A small image classifier, trained from scratch: 32-pixel images, patch size [4, 4].
Rows from block 6 of a small image classifier, named by matrix and row number. Rows with one number belong to one neuron. Each number is 500 + 40 x the weight over its row's rms, rounded and kept within 0 to 999. All counts start at 0. Numbers have three digits each. After the name is the row's rms in percent of the matrix's.
After each neuron's rows are labels from the 100 images, of 14976, where the neuron reaches its highest value: "responds to" is what is common among them; "colour at peak" is the nearest of a few named colours to the mean colour under the peak. Only what is clearly more common there than usual is listed. The data: microscope photos of single blood and bone marrow cells.
# fc1: MLP up (model.blocks.6.mlp.fc1.weight, 1280x320), inputs 160-319
# fc2: MLP down (model.blocks.6.mlp.fc2.weight, 320x1280, transposed), outputs 160-319

fc1.103 105:547618527499597416541476513458482529515466461444476377555528514536459446504509515494450474507540497527478521469512494464545559487538509474519478483484475477546434518570434549488587449485452419512490530489501514551554516479549623521458444504477466480508474522505508475488495476505480496484461462533440490510475561478517481481550495501502491507521576453507496494459552556482552486530448508511522590484557494528496441478468451362466509474528561533551494601565539520468533485557534515
fc2.103 104:454541482485441595510508540541524436534532513461489533599466458542551586580470563493445467473468467538500429508462459490484481478536524511518418513476462505425540522434515532466505456499511513495492502507438524518465536511536588536542481470510534566502520473529503551556529539448440512499487498492560527515468535495494515517452481497456485498531560534486537456488446438474482571526543495431511479436496551507557483452552493526512487538448548493498534563423506454467490470545503484
responds to: cell type: segmented neutrophil; cell type: artefact
colour at peak: white

fc1.462 099:474455563460583565511525482552540496492525491524542457593499426500470545563480464490448545490513476567532459535506441483557452519573474544536611521525530474489503506503488594490485514550499434550587436466480530515431458498467518453544500493486535505499436486496446475532499483523513481490471473492481495582490526578539508492517519535475519515603452437496476494505499457431506546497500485526457447521545518505429467540476508488476549450531487478486534497500502498510454506525485474
fc2.462 110:485510477538501525519403498632546469456520504457511513486494553510491464505487460473528456524463505561470506542514486540485502527495461499535539534559569486430489471486531450532502532460462387459566472454503529515496493580535526464451562497526553484460583487533466488471411514474499539470537482493528486521520485514477544519556497471459403588470492489437538469515463564426480467469547420437493580518447438470494501458535555495520525430437510503529455422505436528486466528523516498
responds to: cell type: artefact
colour at peak: white

fc1.536 090:516463465533520466521554495590527509560470584380550579398468490495455493492519495478477539528469497513525449467514509565474506398500500460553472469555479476529513473511462534402505422575516494510512520499517474525525425541502502550488578493526469525451465543507476469592487514555487460515471433569479463487453580481520498506457536501496445481506513481509478484470442480470490559522537488455552453500502511497486407548524456520511549440455541420486465469445534580444545453479499577
fc2.536 156:503530511516473571449460511622521469544500493511565493461488491575529472494552503447534429505509468440505519530520462584505460466434498521558475480433500543479523481495480439560533440484478494474463482537500443453491428513485520512480602472501517429486533566482512507489501524455465527552498482402526565489454556477463466454491490521548507493510497556526485480487445498470475403522528446506579541508584446508467480527531428535547508515504470551491497484598469501504458528470481457
responds to: smear: peripheral blood; cell type: myeloblast
colour at peak: purple

fc1.166 098:539462562517568568539496486497574489442518529472464472487495536534551520496501518517502472489544501496599526585569486451518525507556521464563494517475469510492549509541536513465530505472505593542519495458494540486417555508491578408458536494514514444522486573516423598524515500448506452467465534577552461450459509435461426497563425455499515508476434517524442555475402542546512559557536593444472538512464471513496456458489519429510492442499448478468483478536482474476492518516477560
fc2.166 112:479469492520426499470549550554440516386481439539546467474397400536473469498524447476489545424494491435600506512471480473453504506558463539471461466454517499426441517503489495522532592482482529508507577491541498543425505519474578478571516489497453510537497479511459516457475458532499481554508568489525502533523506454441453492532535515483534515503463448494475490469484495444532512502494540537455501474572591540480517495480470520460483537462460475468524491543491519502490548507528481
responds to: smear: peripheral blood; cell type: segmented neutrophil
colour at peak: white

fc1.222 099:471466475494549559490451528390576419527557547479583514557523556473538544541560509529540498557447550455439478541502537473533542548554523489535471492521508544452476514507490478476507509448514540587517534497496498484471439500442516468520463566511391508451471428477476526456496498482460513493468484442489511512498567520502526459550468434491524530494526593489535551472495473437528561519527563510518477545508513567465475630544563457482566505456523494542442495526484443531450555505533502
fc2.222 099:449463530492479469545524475434473499523457479480549516463523511490541420420446508511511486469493531469491439449578450482526461579534440553531558587512480527563508528495563448501494492502487578487463506552518455491531410504551445479502474406533519535481554543464509484561441540500543449493468485458511495509473504500514550478447420553485519568499537416574503497442460491442465390455476460449513528440533504546535525465510503465510509531461472472505521477552453481514566490527525515
responds to: cell type: erythroblast
colour at peak: grey

fc1.722 101:517471495409519389525538499512458485489628485433462534507520431473477486489507518468524523554511504535520510422480507514464515533439538429545559518499569511550519474508477426526473386512544537480510513451466501434478579524470546553500499496493510481514486528470555433522537439485509531516492511537568465503562434430413524504420483487528450532479456472527492541484537512540464538485500508470495512497481507459501509508487595425489530452513548438451521488492507466459562483525427510
fc2.722 098:507609558452609506528458489517451481508484559468479506534532459557473497467484490484552515517504531533470527475510522499501454527499484525519502522458617495499456503577457508510540517490515445513545504503456489544486474489568500472507545501527552491590431441513521487504510563508484524435439530504503485418461459489548532371500537531440543523507394518467448417546543516494495511549470525459509471552533552464594516507468572430491540510506529439529493441503518534385466413492534556
responds to: smear: peripheral blood; cell type: segmented neutrophil
colour at peak: pink

fc1.261 114:553484379513509522542494529514491578545528484534503532439510495459474464533540496492484498562490485457577513452464514532486541540539537590472476500513477458511547488534534505489477571493476527408487476507525526499454628478508426493497509503523503550512434477463517481440474522463518521492523503414467478445531498398538493459482517523524488466489457514505509519381560486500459446519509443446515497507521488497391500479527501486487496510456465476471464454459494520541565418439452469
fc2.261 080:549481543483507456465520547538488507460447328561451529424504543468473539524541538523556515461468468507479521497582482507407447521519506475520445497491511493535464502543548468520491578506547468503430521577500543484513488471453404577497517490538506455498439556453429503505575511472488453486458494511532463465566541448515467525459431446542480509465427473490477383450479550486488451478493486553500604422526508483493475476463471570538520511495463480444479437499438500564471445545523478
responds to: smear: peripheral blood; cell type: segmented neutrophil
colour at peak: white

fc1.58 109:493433449522474510528443543396430507468540542544573489487525501496487564573550564494512549490438504595497540475479561578559446391459433426489457501513511497525567495497431477458501494397432481546524527465514528471489484521538524531485446518518485500474449542542516499487477435434464413586570504386458486430453537502525495548488496428507510533466452560595458535415507503457491482493517488580539524528499525479529487542480531498563450503474503428474496508475498459510501505523484434
fc2.58 061:518496509460479569521496452546545507547531548492575561425480494511491507487424570396579475479461533416561520480488480517506509524546487451517429513423474516485523484511530529512515457473465487526528503472515542486541496515542476526461441478551467490493510520610519473536445485489516459537472534420465453490529465526526481460525504496513533456506416533459554453522543494507456477468443496497482448529548481431472431538580481501475495489501478456537501475573569496521429510565578467
responds to: smear: peripheral blood; cell type: myeloblast
colour at peak: white

fc1.133 095:482492515485535531519425498506491529505593435448483488511540535528541352472510485540550531461438524579444441553519565464483482389499492553525480507486467479470538522489575500504526536570525447476564558582530494481514513506548396519453474562525546463493516448505470472491475560551533454456475457544442500580497498543490508511598542494519439492523494528507518481528546513569469537542576521523510552530509519476518489521530497496497525481541538501494511537526517472495567478545524470
fc2.133 069:497506473389491461533531559551506469454468512558476448442506571411468607469463464457524486516514424526448469535512498460529471407538499449587540531482474438560421521471533548530489502509493464525470498519507462518417564502468480483526495509488419535526460500547491512503478480420460534594542527531462451482568490514519488473512507480498430523466520543475473490551446514514429526546473467538544542518453430448446531494478497509499511447484485472540520469373389513505526505536498511
responds to: cell type: artefact
colour at peak: white

fc1.192 095:420493473539556492553466518444488477511478553517466491395531478465504543551469454434533469427459529519555511525566494484563484430484469518620519507509483479523517483492507503529563558514498626536449504579557561481509482492553431499480507438484562486542444457473484479539474468515405481463543481493496443533512484546527546525514463559532506455523579555531503497480551466558524541474563471549496472497565489531451488511514482463537468579499508599536544434561459512451478410486485529
fc2.192 097:458560528565500547440474520456474497461394429523461498601536553506508490480475528534494490516533547541518506491490461509528508431533501500596467525482470557521475531501481495522502499483466585564500479541450492489475501462456389511550562454474515425548534554525489508525507447523526514569450481508501432500512398512487548524454422435540547575446532437427518492561463467446486499495499554556540486495544435514434513470487494460525485482474471487442454487476534496524458530473478451
responds to: smear: peripheral blood; cell type: segmented neutrophil
colour at peak: white

fc1.361 101:509500530550432585508542495477462478621577543542424491538462535555430481488482531465487575463540508489444476567506531524469483493538534451574475476434589400522519460512434461514523468583482418431505480403481484458490511446481446502554519467469468407472505472531474486488533432436507491475455486472478547543516418516573515505517502582501488462517507550427526499518496556535483545515494489503436495514443487538536537396469490488497447520482550424516507500454524483484487392562543519
fc2.361 061:514472490450525564477486574512517509496446562530519490446485575509517486504506509458517566492504544535560478557527505469595443448513558466441500574418488466453485526492479486525477576509508500563537466495508437503584534526560450543587583510508597496538479541552495511490533495558501564477489531489457529471497456562369443497531424511561456522421518449481457432550498558531472463546525472461475525513473487417499499518537466483577477482492533474514492490439482469477504459485485550
responds to: cell type: artefact
colour at peak: pink

fc1.732 099:488450523539469466467555520477463539494468515492556458497500559524481453498478520448482542470482493577485584550497575529490441423450398488507387491515572545514483471506511522441473459535458543489479474552512506514529511482515554464502547547512511490534457387496530463554511486501518493608522503506487573551484500478561547536480489539438527493543552432495500478472571516484474515512546529565525491478478479522571520521553465480469481515465511419526579460498514552453557514495590494
fc2.732 084:462538521567520487516438512503504460508495485548583542451403498501524609461546484499555454526442489486468549475486493520554560539477480475485487465458489521473506469530541511535501559453531568534499513512509514535506569471493505516504449500553504476513470531515511478457496529517472512529528538488479556474501552456522485533496488490536553560454514544432502553472404474482481527522435471520472530504518481448473543470532524550481499437507482496500501491592513452471510483499483564
responds to: cell type: lymphocyte
colour at peak: grey

fc1.496 116:565485445545543482471523508545495526513553467596520528455515442479457461542447534524521491507568515461606480432498516497471459529433478532436539497515481503419469494548502517492506590527476625378497498438507527516506624407520484527457494519539491572516492564556511479520528497463507511475462528448472476437530540412509513466504513496541510469508497554521514544338534507491466456516477480449527474475493524473406473440501567493491463518459498448423419442471496525509530454442491486
fc2.496 082:488519535459499475523574501489510552451467401551504507516538493476504555478602489535516472536491539431439492482542439504431500563455550466508557437505535472457510468554518473414484542445515464477476522483475493522478488596505496663511444514540448492458463467465485496529477506470523503520486509508419541420570504523593470478537578458509541487508477478505478442445553499481496474476406547533485557512458480443466457501482551455529511536527448466511533472441462457486505538507553536
responds to: smear: peripheral blood; cell type: segmented neutrophil
colour at peak: white

fc1.117 100:565543468507417490493548483433467578449439517468564445488504473469498583453544479476489489505480504496482530544488479518499451596513527467473478546465528473482544480489358507478435544521491500529536540474528484503538471501523499493498597452473481506452490457478481552506559475442497486577599470441541514492540522445484520497527488467492482483476528517486507523529600464474487476510550470415575464508512455464570535468481556505540463558529493510515591502519483456509464444492520474
fc2.117 108:438424540493472498479427552520465512447527530465536556473502490541463464575483525447487458459458503471564515442512530507449569532554518503434489507507559470539428489425525491464484502471479526520484518521466584522500489440474534489515553426538493525491520493552453550503494500487547491412515489488461487524514487484529449507504427508458479558498541483517516486503431545508546531475487547515443551491511467479372548505491508523530515501413465490488483455545536474513544570532415504
responds to: cell type: artefact
colour at peak: white

fc1.318 116:489499429479595444469524516540571496451401496505513502478511484493474442494545488507482497507581487425543528481461511523471536490573480494443491564529471411477449466480520466510603495516515485517555437487496462515449505478445531467566579544508417428488469469458549544425488475486489496508604493441527453433521480477536523571516475498494525448519564515506499536540565495552511544476509478534482530503534529511481543580510450572569515495469549518563522492565482489502584444464502504
fc2.318 072:505537552510481455475494525523440509533419441541498513387485515534470480471522441445498563516550492531417471466440509528520446455526462457442427518501542480486519484485488522483480527481518505520532489490563498474515594520466512433507541448435475527497514524444533440459468513507452560459503503467486523444466538437486538527463491450461457358475541422425559539519483463485477473485437464474558542511525515528523536580562518525511498487497432645485582514531482493502443520517502550
responds to: cell type: segmented neutrophil
colour at peak: grey

fc1.539 093:629472491483468432527545557553514460641542509498402473470518512467528467468551510511560531434505486520480490443552494487462474434491490556541499450439564460530500473458577521466575568564530480575506485514444559547514539480512519520491527485493480466532443499480503517497497520474462443548518513516429497492472470497491458506472566483470495497467489481494464480514536499519526508513479524500542483464478476449566492472483569547508450506478506522570568474583456589520458529500455519
fc2.539 064:557493538505522517493481546507432566474455460490520483530519514496403535536547475447510529500512499497531472531479550540519486432519427547466490515460492479425501532437535560454507587469495514501440449529516525519501552492545478458520490518533460478519445531508540464527536473426543524595499438502435510564515485441504469531482513520450465494475432437506506514594513559510489464474431458529520587504520538512493574517440503533465507546494433586510550416495477506514503536423485530
responds to: cell type: segmented neutrophil
colour at peak: pink

fc1.353 097:557514520497585517486401517394491512459500524480517508558527514465504572524488496494449442504474469537561493557527526440539491466475566484525534498486574473594477437505500536503548497514522490477495554535559509556505559473509554452452499497533462510553516472488476499455487513526518491493508529504507437574543484478466490530506495527503631462477478578427505509455463509533483449479502469471386476532544533513461558558453550538490438504462578403450549541471520512500499475549499441
fc2.353 111:515504518480456577496525555493474489512530493468534471539511564521503476459462469464559543507484457555433485551543387458522544403443550457568500483454594496486519491554466551491472528431507489477485525472572474586487456428514486442496505620491454527448537473481481407583563545644528522485505511512521462522526531513506539529495539443532505516541483487567541512462526476476540504501525529486446534475556503472503426503458478527543484552501513455512489534494506537500497524508484516
responds to: cell type: artefact
colour at peak: white

fc1.71 093:544492525501538433513490525433509545514508511475455447450545542489503521524409501541506506549547497464396479583445511519429627476498559485433544413537517467519528589406495534486559544539563438607544446420503468575556520518468466486539507527478497489506500573508448484476504519518527513461501430464469519535489538533515449543468483497466483502503549553502497492561507456526470472520532445448554515550518528497532549500508474507487409490428529412456494457435503510489584493508508557
fc2.71 068:483528470482491423537535471440479515438456511428535515447458495519541470425514544527485490519453473549498497583512492474510489433493500517532515520492450489506548487566485518521455523485524408523466510481536501514496475412450420500426511445578495498491466489556481542489546409562493531483479547592520472482502518502416511475512516429531492452494553445519524413458488482444546485533455504467519481492512463509452474463481606431482444441474505528529495518544498445451460455569478504
responds to: cell type: segmented neutrophil; cell type: artefact
colour at peak: pink

fc1.619 098:465524457518456521524512555430412532472472508509562534512556505446492528494538519539565476516509472525518432539453518535521478423537486600408418500512497474536494527523507474505454493556499492525569551510468459499508545490477493483535560516502580526513533448527548467459541464416533486483532525507446460601482411399546556505494515486508511536516568503507491521489475504527536512533535474462478517529547474506398528454482476492453486495480451449455484568511450549563561525445497433
fc2.619 081:462474494493457491531481489433539507493510531513533553547491535502485499512500478530494501514437599483490542548506500519522500473554505432457475498491508558481464569538484540492477498577484509503495606471494500547512617473534477513518501481580501473550488579538449452476454531456497443458537461507464494486487420469470468496421473478485540482532511511516455529460527514570496472518527459531547517468486556464546542470553511532476508536562485533526555592489610494502432502454500592
responds to: smear: peripheral blood; cell type: segmented neutrophil
colour at peak: white

fc1.644 107:470488476529537489504525484420518484577553490548445473386586450484564561522471477486515487477535528465547496459422469437450497403548510507621540543498473489622485500542470433524529526512478446503524495460513455502473516503498488432485426506458504404564523494615454521528512529454471498425527526599520489526543492512527514486525502502451441450445515548552475565529504547497499545492508524471467491483466492528547488505495508542461533511573517546543496464551446536530540482516469479
fc2.644 131:532510537497527508540560478460562461452483525527523472511427503512480449456464446528473426490452494478500495516467502509493533493504490500570489557524522568442533583583407536463531535491593428497540513512475502457543497479517414535529460489476505467548462463539514512505549465518495532563427463483562485574546512551491492576456486500396474542415527490426527525491500441466533499539478542572487520543458444528443476511537507544477453513463497465534536460521470476545481480484480515
responds to: smear: peripheral blood; cell type: myeloblast
colour at peak: pink

fc1.651 095:482518494532447520502514513468403507478510525448567501485477516571535551525474524468535452462468502540521537536468513491517489523495544480492472577529500514540525469490574473498486545548430531511521497424457475549467524524492481500429511424451494499514544629431480519472522522495492493453505444395523464486521473555479559524571494541575547476450463549473499491460482551499458478507514454467501519439539478534598497546506530545486463562498479471503526477580528485426535555510420515
fc2.651 090:548486561517470481522469549528420533483511509478607466447511463468561482515529430506483499583510505528543550516470429554463445474432569499516419438535414487515465483474521516431516540468395497478461509399525509463470474401510428505527464537509449601477458434466482433585509530544485548457486439585473515475571469451533502457527491471466490467525479448451507512490511506530508567478491558559498517477489590470427455512473531467441502552517488483520450418468491513457536452545586577
responds to: smear: peripheral blood; cell type: platelet
colour at peak: pink

fc1.7 102:490430391520582602484511531390500486447557437473459517520522513528471471482555522483546550575550515469506415438485463529440460599499518579444496488456594484477455460516582499463565601489470412512566486490509423551490472458491560525539494496531507491464543467525505544422549561419492497479552480517510501512478480354526512514517476529549501487491482515481510471484505525486522484476524521509526477443490473531537543498468503448499519488538418510494515488610464457491499564506469462
fc2.7 123:484513547522487522466526547434486567475513560466449435525469558479527536526439491501493511416535514476471611545490483528503546558530536358453548567580519496552477519466528483509538569427493482472555514490490552500491509497491507508465463532450448422505498542508509502483457474478507499484396475490496476495453525389499546540500455490491487473514463469505508464527505379513470509458495468487476523454531514438530502458513483509515482556502566506561527534388452464528469455456428463
responds to: cell type: segmented neutrophil
colour at peak: grey

fc1.519 108:471520551550508499579504444474496515580466435497502484647466457537503458504430436468510524464482482527474392492453473526529506631584475511538462538545539484491505469521552498473485553459465453498498539442516499484568518548459453486549508496558507510458412482457473509476444614553510514469453542502529510504517478411483492495484505552484518561479499493463481467401566574501443458528512502488502544507473455426474473487517517469436477502502484483483457523547546473462477514476555483
fc2.519 124:489491498503531523413526523486418486519539501393449486616495503428490542532497510530550510548521503480532518471505466566472438529576479453517527432429444545548480444463542537481442489571534410437511535512513547529553430482504532503502513532523500430488509504429484505496538412517514525531574494484528455554552465433535560489553514458493420512561456533493481443463512443437534476532511423484532486434535496520536519427456521527482522533476542514538491466458447458445530525470472527
responds to: cell type: segmented neutrophil; cell type: artefact
colour at peak: grey

fc1.77 103:514489451490483492509476546557451552488604492494419475441449551466526520533519509540515532543465518445506533431511513534557498577550457485534373499493556474496568500435398466532489539511540432544544469516451490529515464492477511533478547492514503472443504473537453536473514528470491532502510543499484481525568445418527555493577505510480504492488439540494469483561434468476483531574469458523514505480445522478506466479523525460467448482486406531544494548522516517464524526536463573
fc2.77 092:476487504427476438515570518576502490584477506512531533516493489540447569519477475482467499475533538448561483529455486480558584478509462494457482490545538490531498574413459540484485465507447490540576492528456492483536491524513451499543485439514499573557433549538524569479432511500495493477468477453470496511524400528485498472502415499501473390534516468500462514551525493498425503524526502543532496471515535500479475524487569514456445472476494566553583523491540549539482532471499470
responds to: cell type: artefact
colour at peak: pink

fc1.441 097:487485539486492492514556487471483425540468545468427447472509480495543597544496476493486518505559508468505507481485436478542459494485515555567467493527477491495531474447519445509554569502486386532481516534479447472446414494462548509538457502494519479447577488612554493494500536505477478471480568398512513541511499416507403460522511526471471502471514470454485507473427535473534487513514513494506517508489504500527465511499540529530452547499523469496531577554569490461438502569522497
fc2.441 095:517464464570493482517468500559519518482555506430481512534485517522507532545479496559534468562450468491427530496543506524448494468443508403555494492489543496484589562512552478468539497452501404444562488486520521461402484502565520483479401529578539439543440502571501487457497393452511530529469582543597504480480484467512533540494476442478435426514465454502499518430476419469515428510519453558503511443477511463540494557495559534462409539482479499526459518495505532490528460483500485
responds to: cell type: artefact
colour at peak: pink

fc1.305 111:524445569491493527526479583538565496484572539469552488541465498493449496473476524482411490464576486503511463488431499566466540572458487524520542537408434469465525535511447518478548515510536434406532486546501494447505532558520426479446435502487476479516446558536445500476512522481493532499542437526496465495426451630492433552450507481471534534516487538526495505474466476458530473512417526521512458533499533532509507473565532507461515493480562467450465484512547574506450490473472531
fc2.305 124:445523455474495466496507458495538488550443478425524551542536504511526560541500511492490487604495542465532532555513455515495417491466544494536533441440440559534556535478612513524497477539485487508453495568535467512502537539481516465588417472478518491509545473497454456485485555451501538521531520498485540511514491524498437503537513500506539452453484471465522515457471541515449466481473550511479537455514455526542560461481516540471452515458452562478495500438498513551604524512538479
responds to: cell type: artefact
colour at peak: white

fc1.575 102:494490459486461493459383456522472530454489440553440569442512482451541491491468488463480471496584504476537496461511433553502422476537511522491533457464479428523445489478474538555486440447542388543539494456567526478527515498531606488447528574516437584472462493483499527434436550492473540545472497539482584502528492520490484482543502518479525493458546527519484479456449495516491525488511468526533502492504497471493543438464487560519480547539426441526425474472536456529548460537573446
fc2.575 077:567513480480477525464553519529528499465514485540398522525474513425444474451557516535482552470395446488440513537521485527555524535481509500489492570431493459451562383534466494491475526471406506541504476444483507557502577492516556453443491411516506510497536521546510507543506572527397513456497464554519472520524540490565462516520461536487513485491536388460472478463505530504486471583494521523505478480496471541534536557508531519545542519439481530547545530438583483558460442507448503
responds to: cell type: artefact
colour at peak: pink

fc1.54 095:453555510443469477554559493474495414441506494541448409511510509518522563537606584500486507556501437553513520481559474585515472506582470494449522485540540515515509507490434448466512531538542471446549416502522542566537452444522471513464517536472518484450543537555454529522495509450460474453550571547480470533468586504556481502471477464478536463558486527504491453559562463528520472494540556463548497476516490508518491539456481505525526443525555497459496545489505501461474493535508503
fc2.54 076:492560469489543530437513515568484491443471505494615457505568570495513525498577483480465476485582441508513525509455448551534514483527474523472512545506493534515510516545504505559545483427551471455496494488482555515526507470497379524540471497527586492479540526578460497446485487506462540531488507495475462414460545485438521527497580466525491492449526500493531511536458529549500495509525459435513539482419554478423417472559485481492487526442542543521525559430534537467505501443500536
responds to: cell type: artefact
colour at peak: white

fc1.35 100:421528564511492503430503484444551481551469477540511491468516424515544479521536479559467546502535507493562549545563492553431511535534510526579508559486543434407549475473534603535526494553492550529464523474515463464505494550503522511460548429459564519508492444555516370555517558489497365467429505531437447494450439560487486491542471516490462471483524539560480541517531530516487484503560499474498499511509509517451501601543611523508526568514565526471467586523530462475502488512456561
fc2.35 090:504470471545489475546504519507543482418517518508558563459464541524469427496537493561565485452462425418457480516484555486523476500578536501514497506440457495563527553471500507489484474437530547521460455526450474530524517484514453499502497471510522503458551462529576504475476456496518410596446484536442460528463523425491484489531493499495462499434459499497537575502504550487505498488489484533497584485491506471410433477484521540570465509506473486584539464462516490470564562515507449
responds to: cell type: lymphocyte
colour at peak: grey